Rows from block 11 of the encoder of a small masked image model, named by matrix and row number. Rows with one number belong to one neuron. Each number is 500 + 25 x the weight over its row's rms, rounded and kept within 0 to 999. All counts start at 0. Numbers have three digits each.
After each neuron's rows are labels from the 100 images, of 14848, where the neuron reaches its highest value: "patch colour" is the nearest of a few named colours to the mean colour under the peak; "peak at" is the part of the image that holds the peak. Only what is clearly more common there than usual is listed. The data: crops of objects in photos (Visual Genome).
# fc1: MLP up (encoder.blocks.11.mlp.fc1.weight, 640x160), inputs 0-159
# fc2: MLP down (encoder.blocks.11.mlp.fc2.weight, 160x640, transposed), outputs 0-159

fc1.266:517500509500503483492517462504500500500500481483487500500506458495485500422523500500452500481478500501500500500500500557500502513489500542500491500451492514521483466479504451500495524450500500565476500507500492465538494475466487459500500500461495495472500492500517493491500500481539554540493499500543496457528514500461504500572535570500532500500542535500500500508500517528487467500502477568500500516510456506531490499516489507493500498466425469500500421478505500471500500510503500
fc2.266:494479474500546547500500521560512472458500500504480488480500494577553453487500549500500499585500477503500500478526500495500515514500499500500483511500453536526501501492504503493500500500482479525457500542480500500463500500471500500487532500500511522494508482531500500517500550526517485516529466486548501478499525489500496472500533545500478509560528546465500494470474510477511500488585481500500500535470480457469499515517512475500500503469477496500500458471500490471524551500500467
patch colour: white; cyan
peak at: top right

fc1.294:500500522500500490462515500462497522500531500500500474500500543500500549483544500521478500472504500486489500500517478500484511510488500519528479494512500455505543556523536494471535476484500500518500497450499500530500500458489459431465485509500507500500484500546474461446500532449508535500505538550529507522518520551489484468440500500539533500500553500500549507506514509520486477500500438500500424504472469472480500500500500500500504500547507500522462482500463500507556513483500500
fc2.294:519481479500552500500529475502500515500445467500528500526500494556500461473500503513525549494500554507500500521526537515500506514500500500500507549544455415489500501504500500515500494500500500532448502500506508520508500545500466512494514500533481497500500558574489520483500477488523537473453508500500513485500518493495500500495500500497540475526527510491506520469488452502507500506486445544479505505462506500500500500447482463500500500500500500500500447482500513446583508500450500
patch colour: black
peak at: top right

fc1.441:525500500496548541500500498581500527500464479497518495535521500481458505506503538500466494497500512504500545518543492539500500500500494530500500502500450504521500500500484521500446500500500456523478500501524494500500500500457478500515550476500490460500500500500504484514537500531500500478475500500487500558500508532498546496516454536500537500530537479500489599500471500512500487500474472513432507474500462502485530500464500468545500515478473549439500515520506500459521480512469509
fc2.441:479500449500439495500484506560520536487541500500502500500500485549516498457500500509500545469536500525521500467507497508500500518514500518500490500500467497518500500521505509449500512490537488488455466500532503492523454523479444464454561482493533501509470500507501531518486500500502455465500509519500494481500500500527539540511467557489522533500512507500500539492500449500528471463494506549430500549507487509482500500486508478500514530493506507455539478449500500513500438500513522
patch colour: grey
peak at: middle right

fc1.141:467500529525515496525485568557500500484525476539511542500500476536500500476487500497518500502500500500491540553508537535462472478446500487500529538536487483510500454500486503485500489464485500550455502484519495500492500500500500438475500479526489457495542500538500500461463512474494500478515500509500474526491540459500500441547500511527500477500500500500509501545500500548517500497546429532484522498485496484534484467500501486520518481500469491446500439500517475500519500510498500
fc2.141:461512523484448536504500499500500449500490462500514500488532497502500445533582504500492498523524498514467478478549491508459479523500535500498447509500470500454494511502500529548500509500500512576492526463519526503500485494482479535489500475500500545500482500500526544500534489462500457534485517500548522500498514500500474483493500525500543468486502478500507559526492494500515495500501500430456500483457500500500491485493500511507500500461428500525462489500500500533500522500522539
patch colour: pink
peak at: middle left

fc1.406:502546513485500517498500500500500460497496492537500514488570493494473537500511505477530494509467493540477505513506496523473490506503492500500452511468500490512530500500498475500507489486500523500508495490500467528459502494504485449500481500508501500500538500541534500500500520497555554498513492500571519500500532506500474524517500544478561500558516617473513500500494480477500500501500471559537426486500444494500500464488515486509500478500477498481500453500489511468514500528500500
fc2.406:511500500560500463500500500483583412454500472500530500500513500500500488503512518490493456479500464500502452500489541467500500500494498500474465496466488500465500510500489482503501507521531521522478500523537456536440504507500500513500521505500535500500454500500493495500501500453536497515497509500443485498500500466463500508514489532493500500500529530472495500500453495584492500451538462526500431499474468500500500463500500500510493512496498500480500452478492536462540500500476484
patch colour: red; orange
peak at: bottom centre

fc1.469:490449473493544539478463523526505500487500533531541495500484482500562500491479500495558553521522500506504496501500485527530526505508500464497500500475500525526526515500521468492500500461500484454477538500500500487521500476499473478500521483529500466500582500495516483500500500529500491500500463500562444521500500533484527477517499558550514512500541534473507500449468500417507455511500481490518507500502513500444511495500500490485500492500500522500500485493500500466517431508521500
fc2.469:480519497529556500500518500492510467500500536500514500506513496523512518489500500500432500461500464491536514523494572455500482513477500522477537494489498500500498500500500539498533496537506532500528493470531486494500500495500502468516500440489504486500465530500517515513461441516469500497502491500534472520499498500559500500506474470500493462500494500533540522520500450558501471477534500490488515500537528500480500508496500500473507464517510492427532488430461500514529453512507573
patch colour: white
peak at: centre

fc1.466:509500500518501532528500479500541540500520500500495500530566541500466465500524484500496494500478539500475507509541475495476500500480500505500485505500514521500500518501498476457524501500481505500453517500542471503500529478481486472469556492484493500500506488500517511500507500480500508489500498488589528502500567574477500487438514500518500452546524539499533555500500494503500500500502442500504415460492497487495500464460513480538500496528461500495489460465500497494535490507483500
fc2.466:525505477495543500516532500519524529500461452500460500525500500563490459486500500495527515475500550505500494542572512515500500500485500482500503500500518456498508502500500495457502500500480526500494517494500500516500500500536482492500581498507448500511500495500500558500500500486479514473501509500500486491500500500481490500460497502500505459539545542459520544448497496504519489500509424532437493500459488476500477500493500484526500500500484486500500477500500500415558473500437500
patch colour: black
peak at: top right

fc1.173:500494522500500500496500500486484500505438503510546486475530445501500531500505500508462492496528402500500500482476461500500466500500500519500525480464500510528509483500513452542501515469477493503453501435489496500489518485500455467447499462513490496500506534482509500484465500500502525491473474500512538542532542531502487476500473570500509469512500558452547483505505500500489500495500447529500461507495489509464499476500500453520500480526512500454495453492471500495548500500500500
fc2.173:488500474505500541504500475500500501500500503500528489437550500528461541488502500503509530470587455569500500447490500500500490520500519506497508500500470483512500500489500525545505508500488500522487500473494498487500459511509500538500596472527515498500486446494507485500508491430514509500491499500459489527491474500518500444486510500489511500536496498536500460500500455510484489500494442500490500509478507520452500503550487538519485500533516500452477510500500551489534500500512452
patch colour: cyan; white
peak at: top left; top centre

fc1.559:500500492500531500425453500526464471500471497545500500530499461523531500530440479546505500500481447500500502519500500521462498499500529453540451544500485500500553533500543513478500450514476515500500454503500479509500500491464500500500522500470487500534516516468470500498521477570513507500481500560500500500585489502500493510530500510500496525503500521472483483521500468500474445531500500512500500448490502465500542509500500500500475497500505475552495517531500509477500487469500520
fc2.559:477500500500519500500500542519477495495500525502536484500575492554525543527490484500500500500587500507490500526478499493504500516494500498500466568507476515534500499492500459500500507483469500461500503476507446533516485504440492500500576491493493500500506500502479500471500519498468500485500482504461500527500490500528514524499547480500533475500503500472517542500500451536546506555500475500500500457428479534483504442500493517534500495509468498531479461534453500477500492485493511
patch colour: blue; purple
peak at: centre

fc1.493:519515510464500500477486500465489547500500511507500485498479481500510474497515504500532513552490547508471472480511539518500494500500500500505537470514500424503500519461500499500500501474510521500467492503457442497496509500500500496460513500500493500530527500474500448500500518500500530500470539507526508500534577467454500505524509550499500519551528530494500525500511484479500500568500452494500464500500501500522497436500478527555496471501484500500425445495444505513500520500465525
fc2.493:500496485470481525500536495459534496500447505502471504509450500529529476489500475500513530582460566494500503500549540506540500519470500500500500452495537432500500500538500463500500499495519489523500511510459473486500462512500531500500477523508513504500455484468499459469519500496476515500462500471498520500500500500500485500493455452500527469496513487477523470509451527500487500500481500514456523448500540532515499500518500500503488500550476500496436493484500500511500514524451557
patch colour: cyan
peak at: top left

fc1.563:500535509416500450439500509488517548500500501500476519534533461500481500461486562500514517500502530492505529490500517501500496507484546490500504498500500484526536551472556466494525456459490500490500516500500500500500492450500500469500561488487500499554500521490457497514500500500500528502457513544500531500583533538500500500544522500500500519512489524500531500500500500500476442541500457512489500500500500500500480470499457528500477480507494444500450492496484496500489477508500500
fc2.563:522516501516462510500489471452500531500468510515500507520518500614466513448526487530500500550477500511500496514520497448500489496502481500500537440537527454500499483500499506470500491500509504510490500517500430471512519503500500500530464510500513497496478514543509504500488520488500530506522513500542500500500551525495491500500474480507457540527481517528523500520504541544526502460492499521453497569520537455492525483500484500522500501500500500471500500456500500500549518500441495
patch colour: blue; cyan
peak at: top left; top right

fc1.558:500500500519448484500521524450464468456481530500541498487496500500536500500500500500500516448545506550535489494476500500525500532536538521524485500450468500500527514500492500462500500500503469429540497471492502500441529500515500471451500500496490521476472469500512532500500500504500500477500514461584485529482500506500500567500474567456522500499526500502500518500518506511501471537471500500526430500500483500454525527500498500500500478495488500500489552517500499509500471538487500
fc2.558:516491500495500500500532563471480450500488591500509476500516509458500470542453501505514477570488500500401513500518462486500500500500485491500500428500487511459500500500500500495500500500532497500500485533500500544496500516465460527535427500500484500500500439498500476466500568500500498495498457493518491497500459482497514494500487486500532536500500461490489471540490500500500500497517490481533511481468500550483500500542500500524498500500500507494500500500541504502464473500522518
patch colour: pink
peak at: top right

fc1.313:489476533500486506500500514466470500467513506498515566469514482532466513500485484556488500503500416500494506505484500518443520500492500459500500531500500447500488469500500485500475500497531551501473500469500493419519500485488476446497514502497452476500509460500500472482500500501560500541530500500500487544531500500539467519553500523504485500502500499467499483501498522500500552541500476500500488501555470500460520500534500499514488479515461461535502500468502509474546523500500461
fc2.313:536493473509454500500470467500465562500530500500498500528500500530477500514525499507500469511500517565527500500500468500533496491500500500529500473488539484502500500519502500483500492500542497468538484496486494496529474501565511484503523500536488500500444492500512422450472434500544525505500470500479487480495530471493500492521500465480451477500491512516463523480500500548599497483527518526565500500524475507482501503480492536489496520462500493500500521489501451503500468505500500
patch colour: cyan
peak at: top left

fc1.624:484500452500500500476467510534530500489500527546484500547522438486511454491502493507492500553509556500517478498501508529500500453500500500500549466451500439522503500485525479509500470488490502509512486500500480470520516500531500500500524500499516500525500483475516500528485501500500485498513483500510475529548500482500540514593523531468500528540500537464497500480486500514509468510486492500500447541543500475508481473482500535516490468445515414515467464523470500494515500500500513
fc2.624:498500518500449513500481513500522516519475466494489478497443500535542436500553505487526516565468500500467510500518518495512480491491514485498522500485559503500512492493500500463494500510561512499500500500434560478500461485423500482518500500500500510500477497524484489489522502469472502510500488500500521500500529543500538525503507452490513506481501528500500493510500520490542500426566502488523502533507500500500500500539527458500494488500525502546495500450439500480511486513525541
patch colour: cyan
peak at: middle right