Weights of a small masked image model.
Model: encoder arch vit, encoder norm layernorm, encoder layers 16, encoder width 160, decoder width 256, decoder layers 6.
Training: adamw at rate 0.0027, 18200 steps, batches of 256.
Data: 123503 training examples, 37.7 epochs.
Rows from block 7 of the encoder of a small masked image model, named by matrix and row number. Rows with one number belong to one neuron. Each number is 128 + 32 x the weight over its row's rms, rounded and kept within 0 to 255. All counts start at 0. Numbers have three digits each.
After each neuron's rows are labels from the 100 images, of 14848, where the neuron reaches its highest value: "place" is the part of the image that holds the peak. Only what is clearly more common there than usual is listed. The data: crops of objects in photos (Visual Genome). In brackets: how many of the 100, against the usual share in percent.
# fc1: MLP up (encoder.blocks.7.mlp.fc1.weight, 640x160), inputs 0-159
# fc2: MLP down (encoder.blocks.7.mlp.fc2.weight, 160x640, transposed), outputs 0-159

fc1.494:128128128128128119112110144133100128147133134128130128151128128134129123150128128136128128122128135128134128118128141128123128154135127128137128128139128128128128109128130136128110128140137128132125128128144133128135100128143116128128128128001149255128064083088128173185203167158160172142161137169147129117146128128121128128160114126117128128128128128128128128255000132250142114058023111084096108128136125119119128113142143128129103128115128128128128128129130128128126128123115135
fc2.494:139149128128087129128100095138116171117132173128120125128132128106133128145128128128150097125120130133135128128119093129128129128126141129134093169163128128112130129142128128118128128121119128115123120125149159128135141128109135113122118108137128128128024115133128124165151122144089122128128109130175128107128128132105133134125114181128090165130133130110136105255124119255144128043000121139123128116128138150150128097128128125145149112118128140093161097118138076079117150128128128
place: bottom right (50 vs 11.1); middle right (27 vs 11.1)

fc1.293:128128195128105099128128175128063128128128059200128128128136128098166128179095128128116100085134128128153085146150106128128128192128155162128153157128128120128140128090128051132128128125128128096109170090182162128128139122128130070135128153060194085128170128177128128085102128187115056193147165128083131179115179080181128105096128149128121128136162100079128128153122111128128128089124076128163090100111146184137128128128135198131128059128098128100128164102234126128015122116128126
fc2.293:127115105177128128120128204152128093137128128149128087128044128165128154078093154128128079155145167092146128128128060118128123128110128128128045124128091214128126128050128123110128128145108128128151127141159194128154128129128150128096108110113102128128151156194110092077097128116115152128178128128128109085128148088128128128128128068194096191128176117144128045128140092120210128082128128105128129214124096130188128090117063128120209029128128128140128121084121106061128129129128120
place: top centre (27 vs 11.1)

fc1.406:128191146128128066115128081128128128133128128128128128131128101128179123149146128094128095108155141128134145162117108110128128208206176128128051109128132128129127128133128114115128128128128126136128165128128120141147128122081138128114125118128255113132055036090128121115128128128128153127117140083165138124110152140128141119128165125128163128114138128128128081013188255217127117086066124128126109115119105124165128128102102113110128106128128128124128128112127104137128143169128128
fc2.406:099114097128140163132128106128099116095119084139128149121100128102107128174077128128128132128128090128094118143128131128128128131127128142139134141110128128103126144147128157128128128128128148128134139128093179128128130159118128123153184128083174127128251245183128099116111092155105049128102128128052125128128124128144128125128121091128167128128128128128110136255128002017061128202178124179154168139128128185105117138143116145160082128128132123161097172182128128115128131128115113
place: bottom right (61 vs 11.1)

fc1.333:128120136128104172128175166128093128128164115128120076128134184128156122161128150122136139124128128161160126226089066127145128128128128128120100173128046098061145128152155128128153126128128100093103110167128128186122063128106086098128128128128104128121124084128128055134128128092204094109105128128128128128112123128128128103090109198120128057197154112064098255128159155144128122128175049191137121128100144232155128128154120128130128150095158128097118128131128128110088155128128082
fc2.333:128096128128057128128123128172128141191142083144131117164137128055128136128046123126128108119094190130128128184128129120123128159151153128128152128105082128128128128189128152081130133201155132246163116196128080119096128128128122132136130140142135128128066128167140128121128128133128128165077128133168140142127136128083168128179128131126128044158136059128121128171128128128092128115128181137053083152057062042164104061182098160085128146142128128128086160132168179141122097089128128
place: middle left (27 vs 11.1)

fc1.77:147139139137117133152073192128128128123133128118132128127130138196128123128108128158110180131118096128128128128173119128137136128144128157128143157137091128104128070103070133128079132127128118132113081111128128121128052128128128117126128146035038107122115086055020099090060103072128128128158128128128128128128132145130109122128116119134128127128128128148129155255224227218186165156192143153138161128128111128128085065171141128092126132094126128146128120154128129128128109128081136
fc2.77:128128157128094132128085121108131128174128145128060114128121128172128102118052116128128128152128111123108146111148175128146130149128140128128156128072153179182112128155117114161129128154069128128146128096076097159128143128128108112142129167147168119128101093076128128044128128128164131128128157152048114138128105107093128128104124128100178128126073124108116128169128187255145128232255082128144128125128128128128126074057128075116132118167191132117137128095094128165121150128082136
place: top left (43 vs 11.1); middle left (35 vs 11.1)

fc1.175:128126110144128178128092084089061140088140161128128128243128128121075128153083142128128128128128189128128163128094128104139099128105169231128160128206128128091128128158179059128162128059128117128108139129173098128128119128138064142106128128128130114154113128173153059208101130134147165121128128128086133128191156100207128090180128174067097128090162136116137128123106156167128128185157085133128128091128128110104149128128114162152151128128128038081161128141128067077111159128128128
fc2.175:083128128120033121128149167218128120128093128128220128128128128128128121192128154125098128088128085096116091128159130128128079128128128185101107135084128128128128145129128138065128128134128114128128121128151083127077117128128107128149128128128128161128128147136152101128232128174146164118128128125055128171128140162128122058178115165112098110053195110128191174057128121128128141060128065045095128128154163137128120128128128131128156169046097116065128122080128053093128128128128128
place: top left (28 vs 11.1)

fc1.124:128136087128128128128125058128122128111179128159200128128097180128163078077177218131141106176131143176104060128156204099148181120121163148142128179128106051093080114148102124128136082128066106128128082105088090106128128112128128137121060175117077162128128161151131064152128128128128183128115104128098072145122186104079170163106190135081188163107169115167128138128169143128105134128138128068128098119156128128098074128128132167128102054126128128128083115123082128091100131128128171
fc2.124:131124096122139128128128172128133071123128088128169128143164141110061216135128108129122195074125104128130113149092116125158089134128128128116092152128157161218131130151137147072128136079125128152083128138183092080181128154156092085167228165135128125128200115128118179088115079128152128092156062128128128098128128170111117115128071099146099102151100128122128148140128103164158128086103147177075128184128085150167128188118148128128143177175127103114191185159141185139132097121068060
place: bottom right (27 vs 11.1)

fc1.303:128136168128128128129128159128128135128108162113158114128162081128128111128128128105175128128128118128094128128128089145090185246144128146137128128136128172135131160165138083128128151071141128062128197100117164140120187063140107101088128099128128116131145128128111128193118082147052095165135225119112085128109159130128128103206139212126116191135166141091128173127071128097128128115165078173105126140128128150143169131088182128176041128128156097091128128128116141111023157105121150
fc2.303:128128156128055113128149127122085114170151195128197128128121128196128128128207128112125171128128128126208128139086163128128109147128180151128015065062128164128128105148127075112126129128170128072055128055159043126114128113151074120143105114128172128128103093145139067128119167144107179163132166128136128162128163138119131128151054157110128128085127208148173128089128157128093127129091081122154133128136179186128122108128128128097149128155128128128152128089099089113128124128071170
place: top centre (41 vs 11.1)

fc1.628:128145138128128156128120128140097111128128164155134122128128128153098143128128128151151128160128140140133118110115128140089127128128128128128128115140096128128084128128091146128080128140121128136128128128144128119128084133146128128128128128019128255127080068099091187193174169166153147172147128196172128111141125128128128128155136128128128136146128143146128124245000128239156128059042110030113120128138128120128128070149148128148128128128158122128115117078128098084128120128128106
fc2.628:170142161166081119125145074126136156197128200128098135145120124109177140165106116145144152128125116130142130123127124119139128122128128131126135187139165073127128128123133107120138135122097118128125130162128128146120106104163134115087056119158119117128030079112142128172128196148104128128161130129151139128132113154065131136128089148167114148098116129111130134255128118234155128023000105179142132114128111128142128089079144119147128108128133124094132148100127096128128186128152192
place: bottom right (44 vs 11.1); middle right (33 vs 11.1)

fc1.615:127097128186113128131100109123131192124136128118178128128158128139129128128128143130128128126128124128125119128186128079157158150128161128140202110128128092128102128148128128085098151113132111201092087126064091095085128105128089128082000128121084127134203175175100142128128171128128178128163207128168159125149159178172128145128128112133128107208163188133134128147128098091097128164201076128085137128129070128128106098078118098101120112180111124158144074115129097100180101108095056
fc2.615:128128088110169121128089128116128158051112128147142116168150143149128128166088121119080094229112128154112128128128152128129137128112128115150099168128128158145129115086135128128128120128110128150078128128130020126128123102094157084099196105128150095130164223128128171079128109128171156128106180124115125188127095205128128096128167154144137195142164185118165128154130085053116125166147101153128149128055024134128128108119128137130110128130067128096045102129078103069109099128128151
place: top centre (28 vs 11.1)

fc1.361:121229088138097072104095053128132219128080125109128133091128128128185128128124134094128096128127155169128128092188128128128128127180217138128158082123181157128149171044128100094128128128128128128170138128126128169129128103128128128093089109128128128147100091100128152127128136152128122160128208128102157185123154076166128128133140135128117128122165128105148185095184121141081128132128074195110092099111123190128108128090077183128191132144128161055128132128128097128036128186139118
fc2.361:151188049148207128128156192128125073097112195128128164084155128178080128104119111128123137165110160128128128091128116088106120128096102108128088114163076117165128124053131118128128139132015128116128145156128109202128142158098128128128077146128178138128185218139113089099097130176159126128145151105082131128128151104095143128128169096187128162122128145135158166128128066087128128123181131100128121060251160128128128103103107141125128141152106149080132124148148115157128128128088160
place: top right (31 vs 11.1)

fc1.276:113128110128128105129128128071088128128128128098128137096114113080058177090128109128106128193063156096128112128128128166128167176128163193128128128128128128091128128128117072146148157087118110036128117128177092151090137098151128129092207090097125128120128086128174128204112142103217060197128131128128117172110128128128045143153151162128103128128128128128128255091128128105071128128141128124128080074101128128128071128128128128128144074128128095114128128099199149132123174167128128
fc2.276:148119096151104131106146199083048102102128124128128098122128132063125126149147139128031133120138072128132128134066079118146111129128165128128176200158079069128128159128128134106128126190141133127141139151153131156127128136158112176160156109087137128128128128189155128174149128149130115177148163124167115189128071139111128089183176129128067128128143128179128190148128134075118128166146074098128114088105196233128128225156112128179113098088128121111119145075165136158128128128106170
place: top right (27 vs 11.1)

fc1.576:126128162158177185146124173126128108128128128128128128139128154140102128134113170149128143137137128119129128119155124115092139110103128128128156142153128128128128092128081149150080128124128137128105106128141148093121093121128117128134120128000109213111056077080067158183145128128128152128150098159142128128129128128128116128137128128120139128128128128128128127255044243248117128064075128086115128139150129097101128097138132128134128108128136128108127125128128115116130115121110128
fc2.576:116128127128080107128105099109157159157148132128128140151117128153158124138116128120164149156115139140108128103143124128128123128134128130112091157113146128142128122134136097162128128128072138128117109126128135148146127128128089141118119130128153128128039053075128127128131128162141136127128143111143134101128144177083128128125140175148124197112111128079130136255133166255173135052014092128114128102086161128154138128097128128132178134118158128106157142141172100126076164146130141
place: middle right (43 vs 11.1); top right (41 vs 11.1)

fc1.26:157037115078222210128091128097128135128128128138134128105128024128074128153128128144128128147175187128120128154183128167152128094099099128128128168168128148128128064128137146128128171055128090042101157128135128128152156118128128128128112094128090169109116105119164128147104128151082165096128128135109071164166150154128128097245157210096072145082128129128128178159128128157200121128078108128128077128195128128128109129128180128128159127140128098090128113128126122124101127134128128
fc2.26:083128176170041128128106128128128128128128131128182060140129128128200128148128128128128088052128204161085125138206164208111128128128142113128144128164122103128128128113128143059128128128123128128082128054107157128156114128128128156100131145153128128132128165147139160138172128036092173128128128116128171150128128193117085128128121098128109095128114136128128128128128144143243129064145080128165109089128128189106128171044188128065152175193128128130174108128128089128160149097128128
place: middle right (35 vs 11.1)

fc1.198:130150094139118119134070128129144129085128052106095152086128128128097090123059118141103119148060171153105128077128043137128158152158193128128128128112128128128128128133128128128150143094128128079128128102191128159060128128128128128085128103105203109107131128128119146117128128128128128128120178127138181184128128069140128042128202146128119099110181173119128183128155101128113111074128076184111060156128128175172059136052128128128192128175179128084141128128199128118051089128128129
fc2.198:128141116156117128128180184128128128128146085128130128097128128082092122128128122128128214052115206113180109082134088091128068162091128135116128058096057079128109128088128131146128135116101146109128128128225128190094126228128128128135128128100156130128128097169128149128128135128225128128128128115112156112128128128142123128106252075128142103151133128191128149128128128085128128128153156056157153053132164139173112078128118128195165139095128164128072128128118116128132128128111108
place: top right (28 vs 11.1)

fc1.421:128128128128128128107116102155128128156119103106106128128102062089073192133089128128128128138128128099128113101128128128139169190128128126128128128128129128128128124130128128176158187082128128053128134134130128128110184087128149082119196047114128128128109060115162014205052128128128079180128128076138123215128167100128051128190128190128128129144128128128108203128093139167128128144128128128090049137128128194128142128128081129128155128097113107058128128136128128130064147118161067
fc2.421:107078162174128096122180255128128124128128177128128130141136128159128128197105083128098143146074095113113128143132079132128115152117145096151135129185076128085141128128128128075128128129147128039128128128128065128128128085092115104151110128128151101128167108128162184205128132141128162149178128165124172158121124141194128128140087122128042128157189220128128175172130128128128128118159088102186103128051161222112131128138128173109105102113128096098090139128120119143078128128133128
place: top left (37 vs 11.1)

fc1.100:128056144128128128128128093128100195133084106128112163128158120121128128161128128148149095128151183083189100065168128128127128165128099128128178128102128128163128156128128051128128165058128204018128189083128128089142168089128128128117120096069070128125124126128128032128128093085089143178104255128110153198128097157074111128113090190128128128128128129133128128128128128170171169128129100128128159078095128128158128128121128128128065072145128116122128128130163128104119155128128128
fc2.100:116094179074117128108099163128128107128128162128157128168145128093128128137128096119128096128033087131139072128020128128093121121105132135130151128128093142163128128128128128128128128098172145063149123128149219057128153078184128128196128123108128128128128194125152156231103128189097091128087165128090129138116108128131165128128086128113128199128128171128069150128128128088097131042061088072128128163086173094128142152107106115128103079159109130100139128082139128118187164128128158
place: top left (29 vs 11.1)

fc1.450:119102128149133207123128128128106158165136128183097128170131128119128078128123145128176109086090184086128169134201157128103134128094128199128145142144128153139093128097128128128107128097082061128116117150173117090095081128133128128128103106079173198128086118120117128142148171129128173154156128157128191105168185128156080129128155170090128154128175128128128128181102175223159102032092098147083073128096128128170086128154132128106108128128096106077031128139128077150100109067111121
fc2.450:094162097079129128120090134128128128128128168128140141092139128105159152147128128128106130147184076128102128128128128182128114128115146128113140112128128121122128115157122163127128128161124128167137128069101128130203128124128053073090191090141097128128104070062128116147128131105128059138128128128152129178128132084119128092128158194128118196145079163049128126164128136182161148060031065066071128099135128184106120150139128128149138184128172128110203069099084095095075210131165123
place: middle right (37 vs 11.1); top right (27 vs 11.1)

fc1.32:103175053128111124110171128128104162051128178093155128070165116128212128112128141134103128114053128149126048108117128128152105107187129114128128115110137120128160128169106117128128128107128129056184128128133128172064146128128057128080203044128054109149128128191128119128134128128128128186131217132128144128114118128113097128128128191128128109128163128115128220128130059094128128160211128128133121077141128166128128128128128178176125151128134136088126189128128081128132156096117128
fc2.32:120146064141209128122181103128150069128123128120147128078134128153189113048128121128116128177128086111137135131128096120128128128117128128128096059137114129102128128128128128141128115093086144153153128156085128188027128086162072128128117105103135174128064009091150128128132081162128085192099109128128128105131154128128128101086128128072148102125147128128192134067123153125203128161128128092128032058101128128158132100128079128128128128156128130065179158128128178128128128104128174
place: bottom centre (28 vs 11.1)

fc1.528:128128128054128122157128128128170193132168078177128107141117245128142087128220128128128128128127112163128128122162138111128111173146135127128124109008126136158172128077140089142147128128154128128128128128212128128104146128148128128096154128103171141118128109128135128168128127158128128123128173162050128211106144105128128128033126152128174087128136128139121154128128128128110137128078085098108067059030136193128146158090128146128147128128058197104159128146142128127126128128124106
fc2.528:148138128168128128136108128128129130068149128128098145185128144087137100051128104128132065128128128128128128099169128152140050118124148155122200078114128119128131100128128128128128128093151133180128128155117215125123128166185128128128000128134121128128128204099131128029076128106128128128128200128128128139128152128161128160117121128128128128172128141118128128170128118128121128145128087128128128165128053194189128113128122077118128128128071128064155128128056125162162068128128157
place: bottom right (33 vs 11.1)

fc1.633:123128128145128128104168128056172128128154116128148128128118099111128208139165128127128128128146125135069128185133194128128128093128138145128069187153117103128154165090128130128128178080107174128128046132114073128120102082102106066146145100128060128128167161149128128155106137127163106165221184128101129128167128128128025146171128145078128178128101118128132128144128128128128128225128128133128065080076118183138163130142128121103128128127128044147118128156128120069128144086055064
fc2.633:112128135105156128128124150128076114099120107128181091155128120128128058120090145128112169128128139116160145112153100128120145128128128128125164104184128179168119115115128057155128131175132131128107118089128188077135128161096115198054128090118128109128122150126133140183124065101087155193100184128121149048133126144069139128156079058136161142128184111127111180157104121060128128143171135150153128128155132216175103128017152128183123156128128128112067128107138128096102120130197204
place: bottom centre (27 vs 11.1)

fc1.157:128116128138175126105128150128106128128128132154128128098128094128159199135128114182139071173130128172128128128201163128144128092082148128125141165086093094109128207081214128071167135128050121128128062167128085128128104100070128105106112128185143187165128133128072128080128128128128128128128143146128159161255128128128051128132128130116128168128105128067128148128128147150133111198133142128128095097121128139058115115121109133144139061132128024149128069159128128105128130113105128
fc2.157:128128128140132128128128166128128128114128128128128128180121128151087076179108134128110128139046109128068128128118146089128126128135151128141062102128175128128128128120135128197133128128171123128014164128128207128146128146196121128149095024135128128128128169128100151128080142128128089128128106128157140128113128128083128179128173165128128024128161206203128158125128128157062128128190113128128141128163128158128128128128128100128128224130143150179000128128128128103117128095128128
place: middle left (27 vs 11.1)

fc1.98:132128128161115160128110093080165128050176164086141127067151129150108161145211165171104090131128129138210090128128237128135119104188128119127025128128180128154128042126128140135159083128105129179151155128118105128128087083128048076092128128163128148148128114099154126128128095145128127136128061226120076103147108128119143128128128128129182128128140128109177145165093128134128128106128128135128131128128121128047128122141085061128119128087162103088118129129072128085134105097116128
fc2.98:100128136077172154128128065110147098159128115128126128160125124163115128100110114122212117110128094125185125128146053128153118128133128118105135128128128103093142154126124107115121109149128143086051118093174181066097117192092205184128115064112135095130151128211121105119129216158128163085128115126136128142119134086111129128123171123119102108186128124138080112114128086128173133128133185140173082116045190196163103136128094129142091102227111128089160090140099081110175118150109128
place: top left (28 vs 11.1)

fc1.19:128128101207128128132128115131109142099128072151128152088128167190128128128125128128031083176136111195121122195128146128147107128128176164137179128104094128128114071128062106142065065128128146096113144079135148103151128145167132063094146116118128098128120119128110128139172128128128130172137110168197115128065128139164186128128190122146128114121128146126200147175072109161099111106128102057058128032110129091128095104143142093163128128130128150144091114154144128051104067128128081
fc2.19:143150172128128130150177179089147128113128155110128090188093124110128157114146109128144202114189128161170128117166155093111155121123119126121094174169182171128136128132130118128126128147158150073141093183075096144064144103172140131066112170138147128122131059088145163165133173148175074128128128128139128209142113150061128128128043140117143127095146128084128137140146128074128128118062128114152157187106142072066152112165122128127128039104128104104128128145128128177101239158093128
place: top right (33 vs 11.1)

fc1.523:151078183129157128126080128081050128120219151166176188139166142131077128128156128128167127134112089128110109128088090145128171164128128230128081166126097104128134064166128094094138081077128176065061166106112128096105128082145142128087158090128097064128128110128139110051165132082078128122128161171131078112128128128128128124118106161128148104128128220176128125153106142128108133142128128102117155083127128128128141128150083128128087091163095048128128108112127117052128128170128120
fc2.523:162115099186128128128045160128128128128128175128128128128152128119169181202014128128081114112080172089128149128128195124128107111138128127128084117128133128116128131080128128128128156163150147176156128128128186170164128128084088159128070116194128104130155199090113141167060157128100136128106128128128125128128131109136121116102119182128162180156154089101135166122117096128179128052109111074116176188128128058128128090083128128146193128094189168133200112128104111128054100139124128
place: top left (27 vs 11.1)

fc1.166:096128128135128135138089128199128151163161203099176128128128128128096138128128109116155165067188147130128166178101068102166109137128086160128079134128157096128128109082174143128171128128161129128128128128102128141128072120062095123128128071083167141128067128074200128176169136193128138105133157173097128128128128177128120158128128170135128098123184128128129128128072162149251132145102135113105128128090075172128166128128102095128128128128033112067178128128127037107128129131086128
fc2.166:157128186062128106128164091125105072140103092102111123096062128064128128084217174124079094128043128132153128102126101128128128128128128142128204200164128151214128128128139128159128128073114128128099158115122162107082152075105139113120148128128150095128139183128128128154119051112215108077120092128128118139128146075128128135129128111128105056128128106165115128150128143144115128164128158168154165075164128088055128207128141142128134121078124128163140106175178178164141115111122074
place: middle right (31 vs 11.1); bottom right (28 vs 11.1)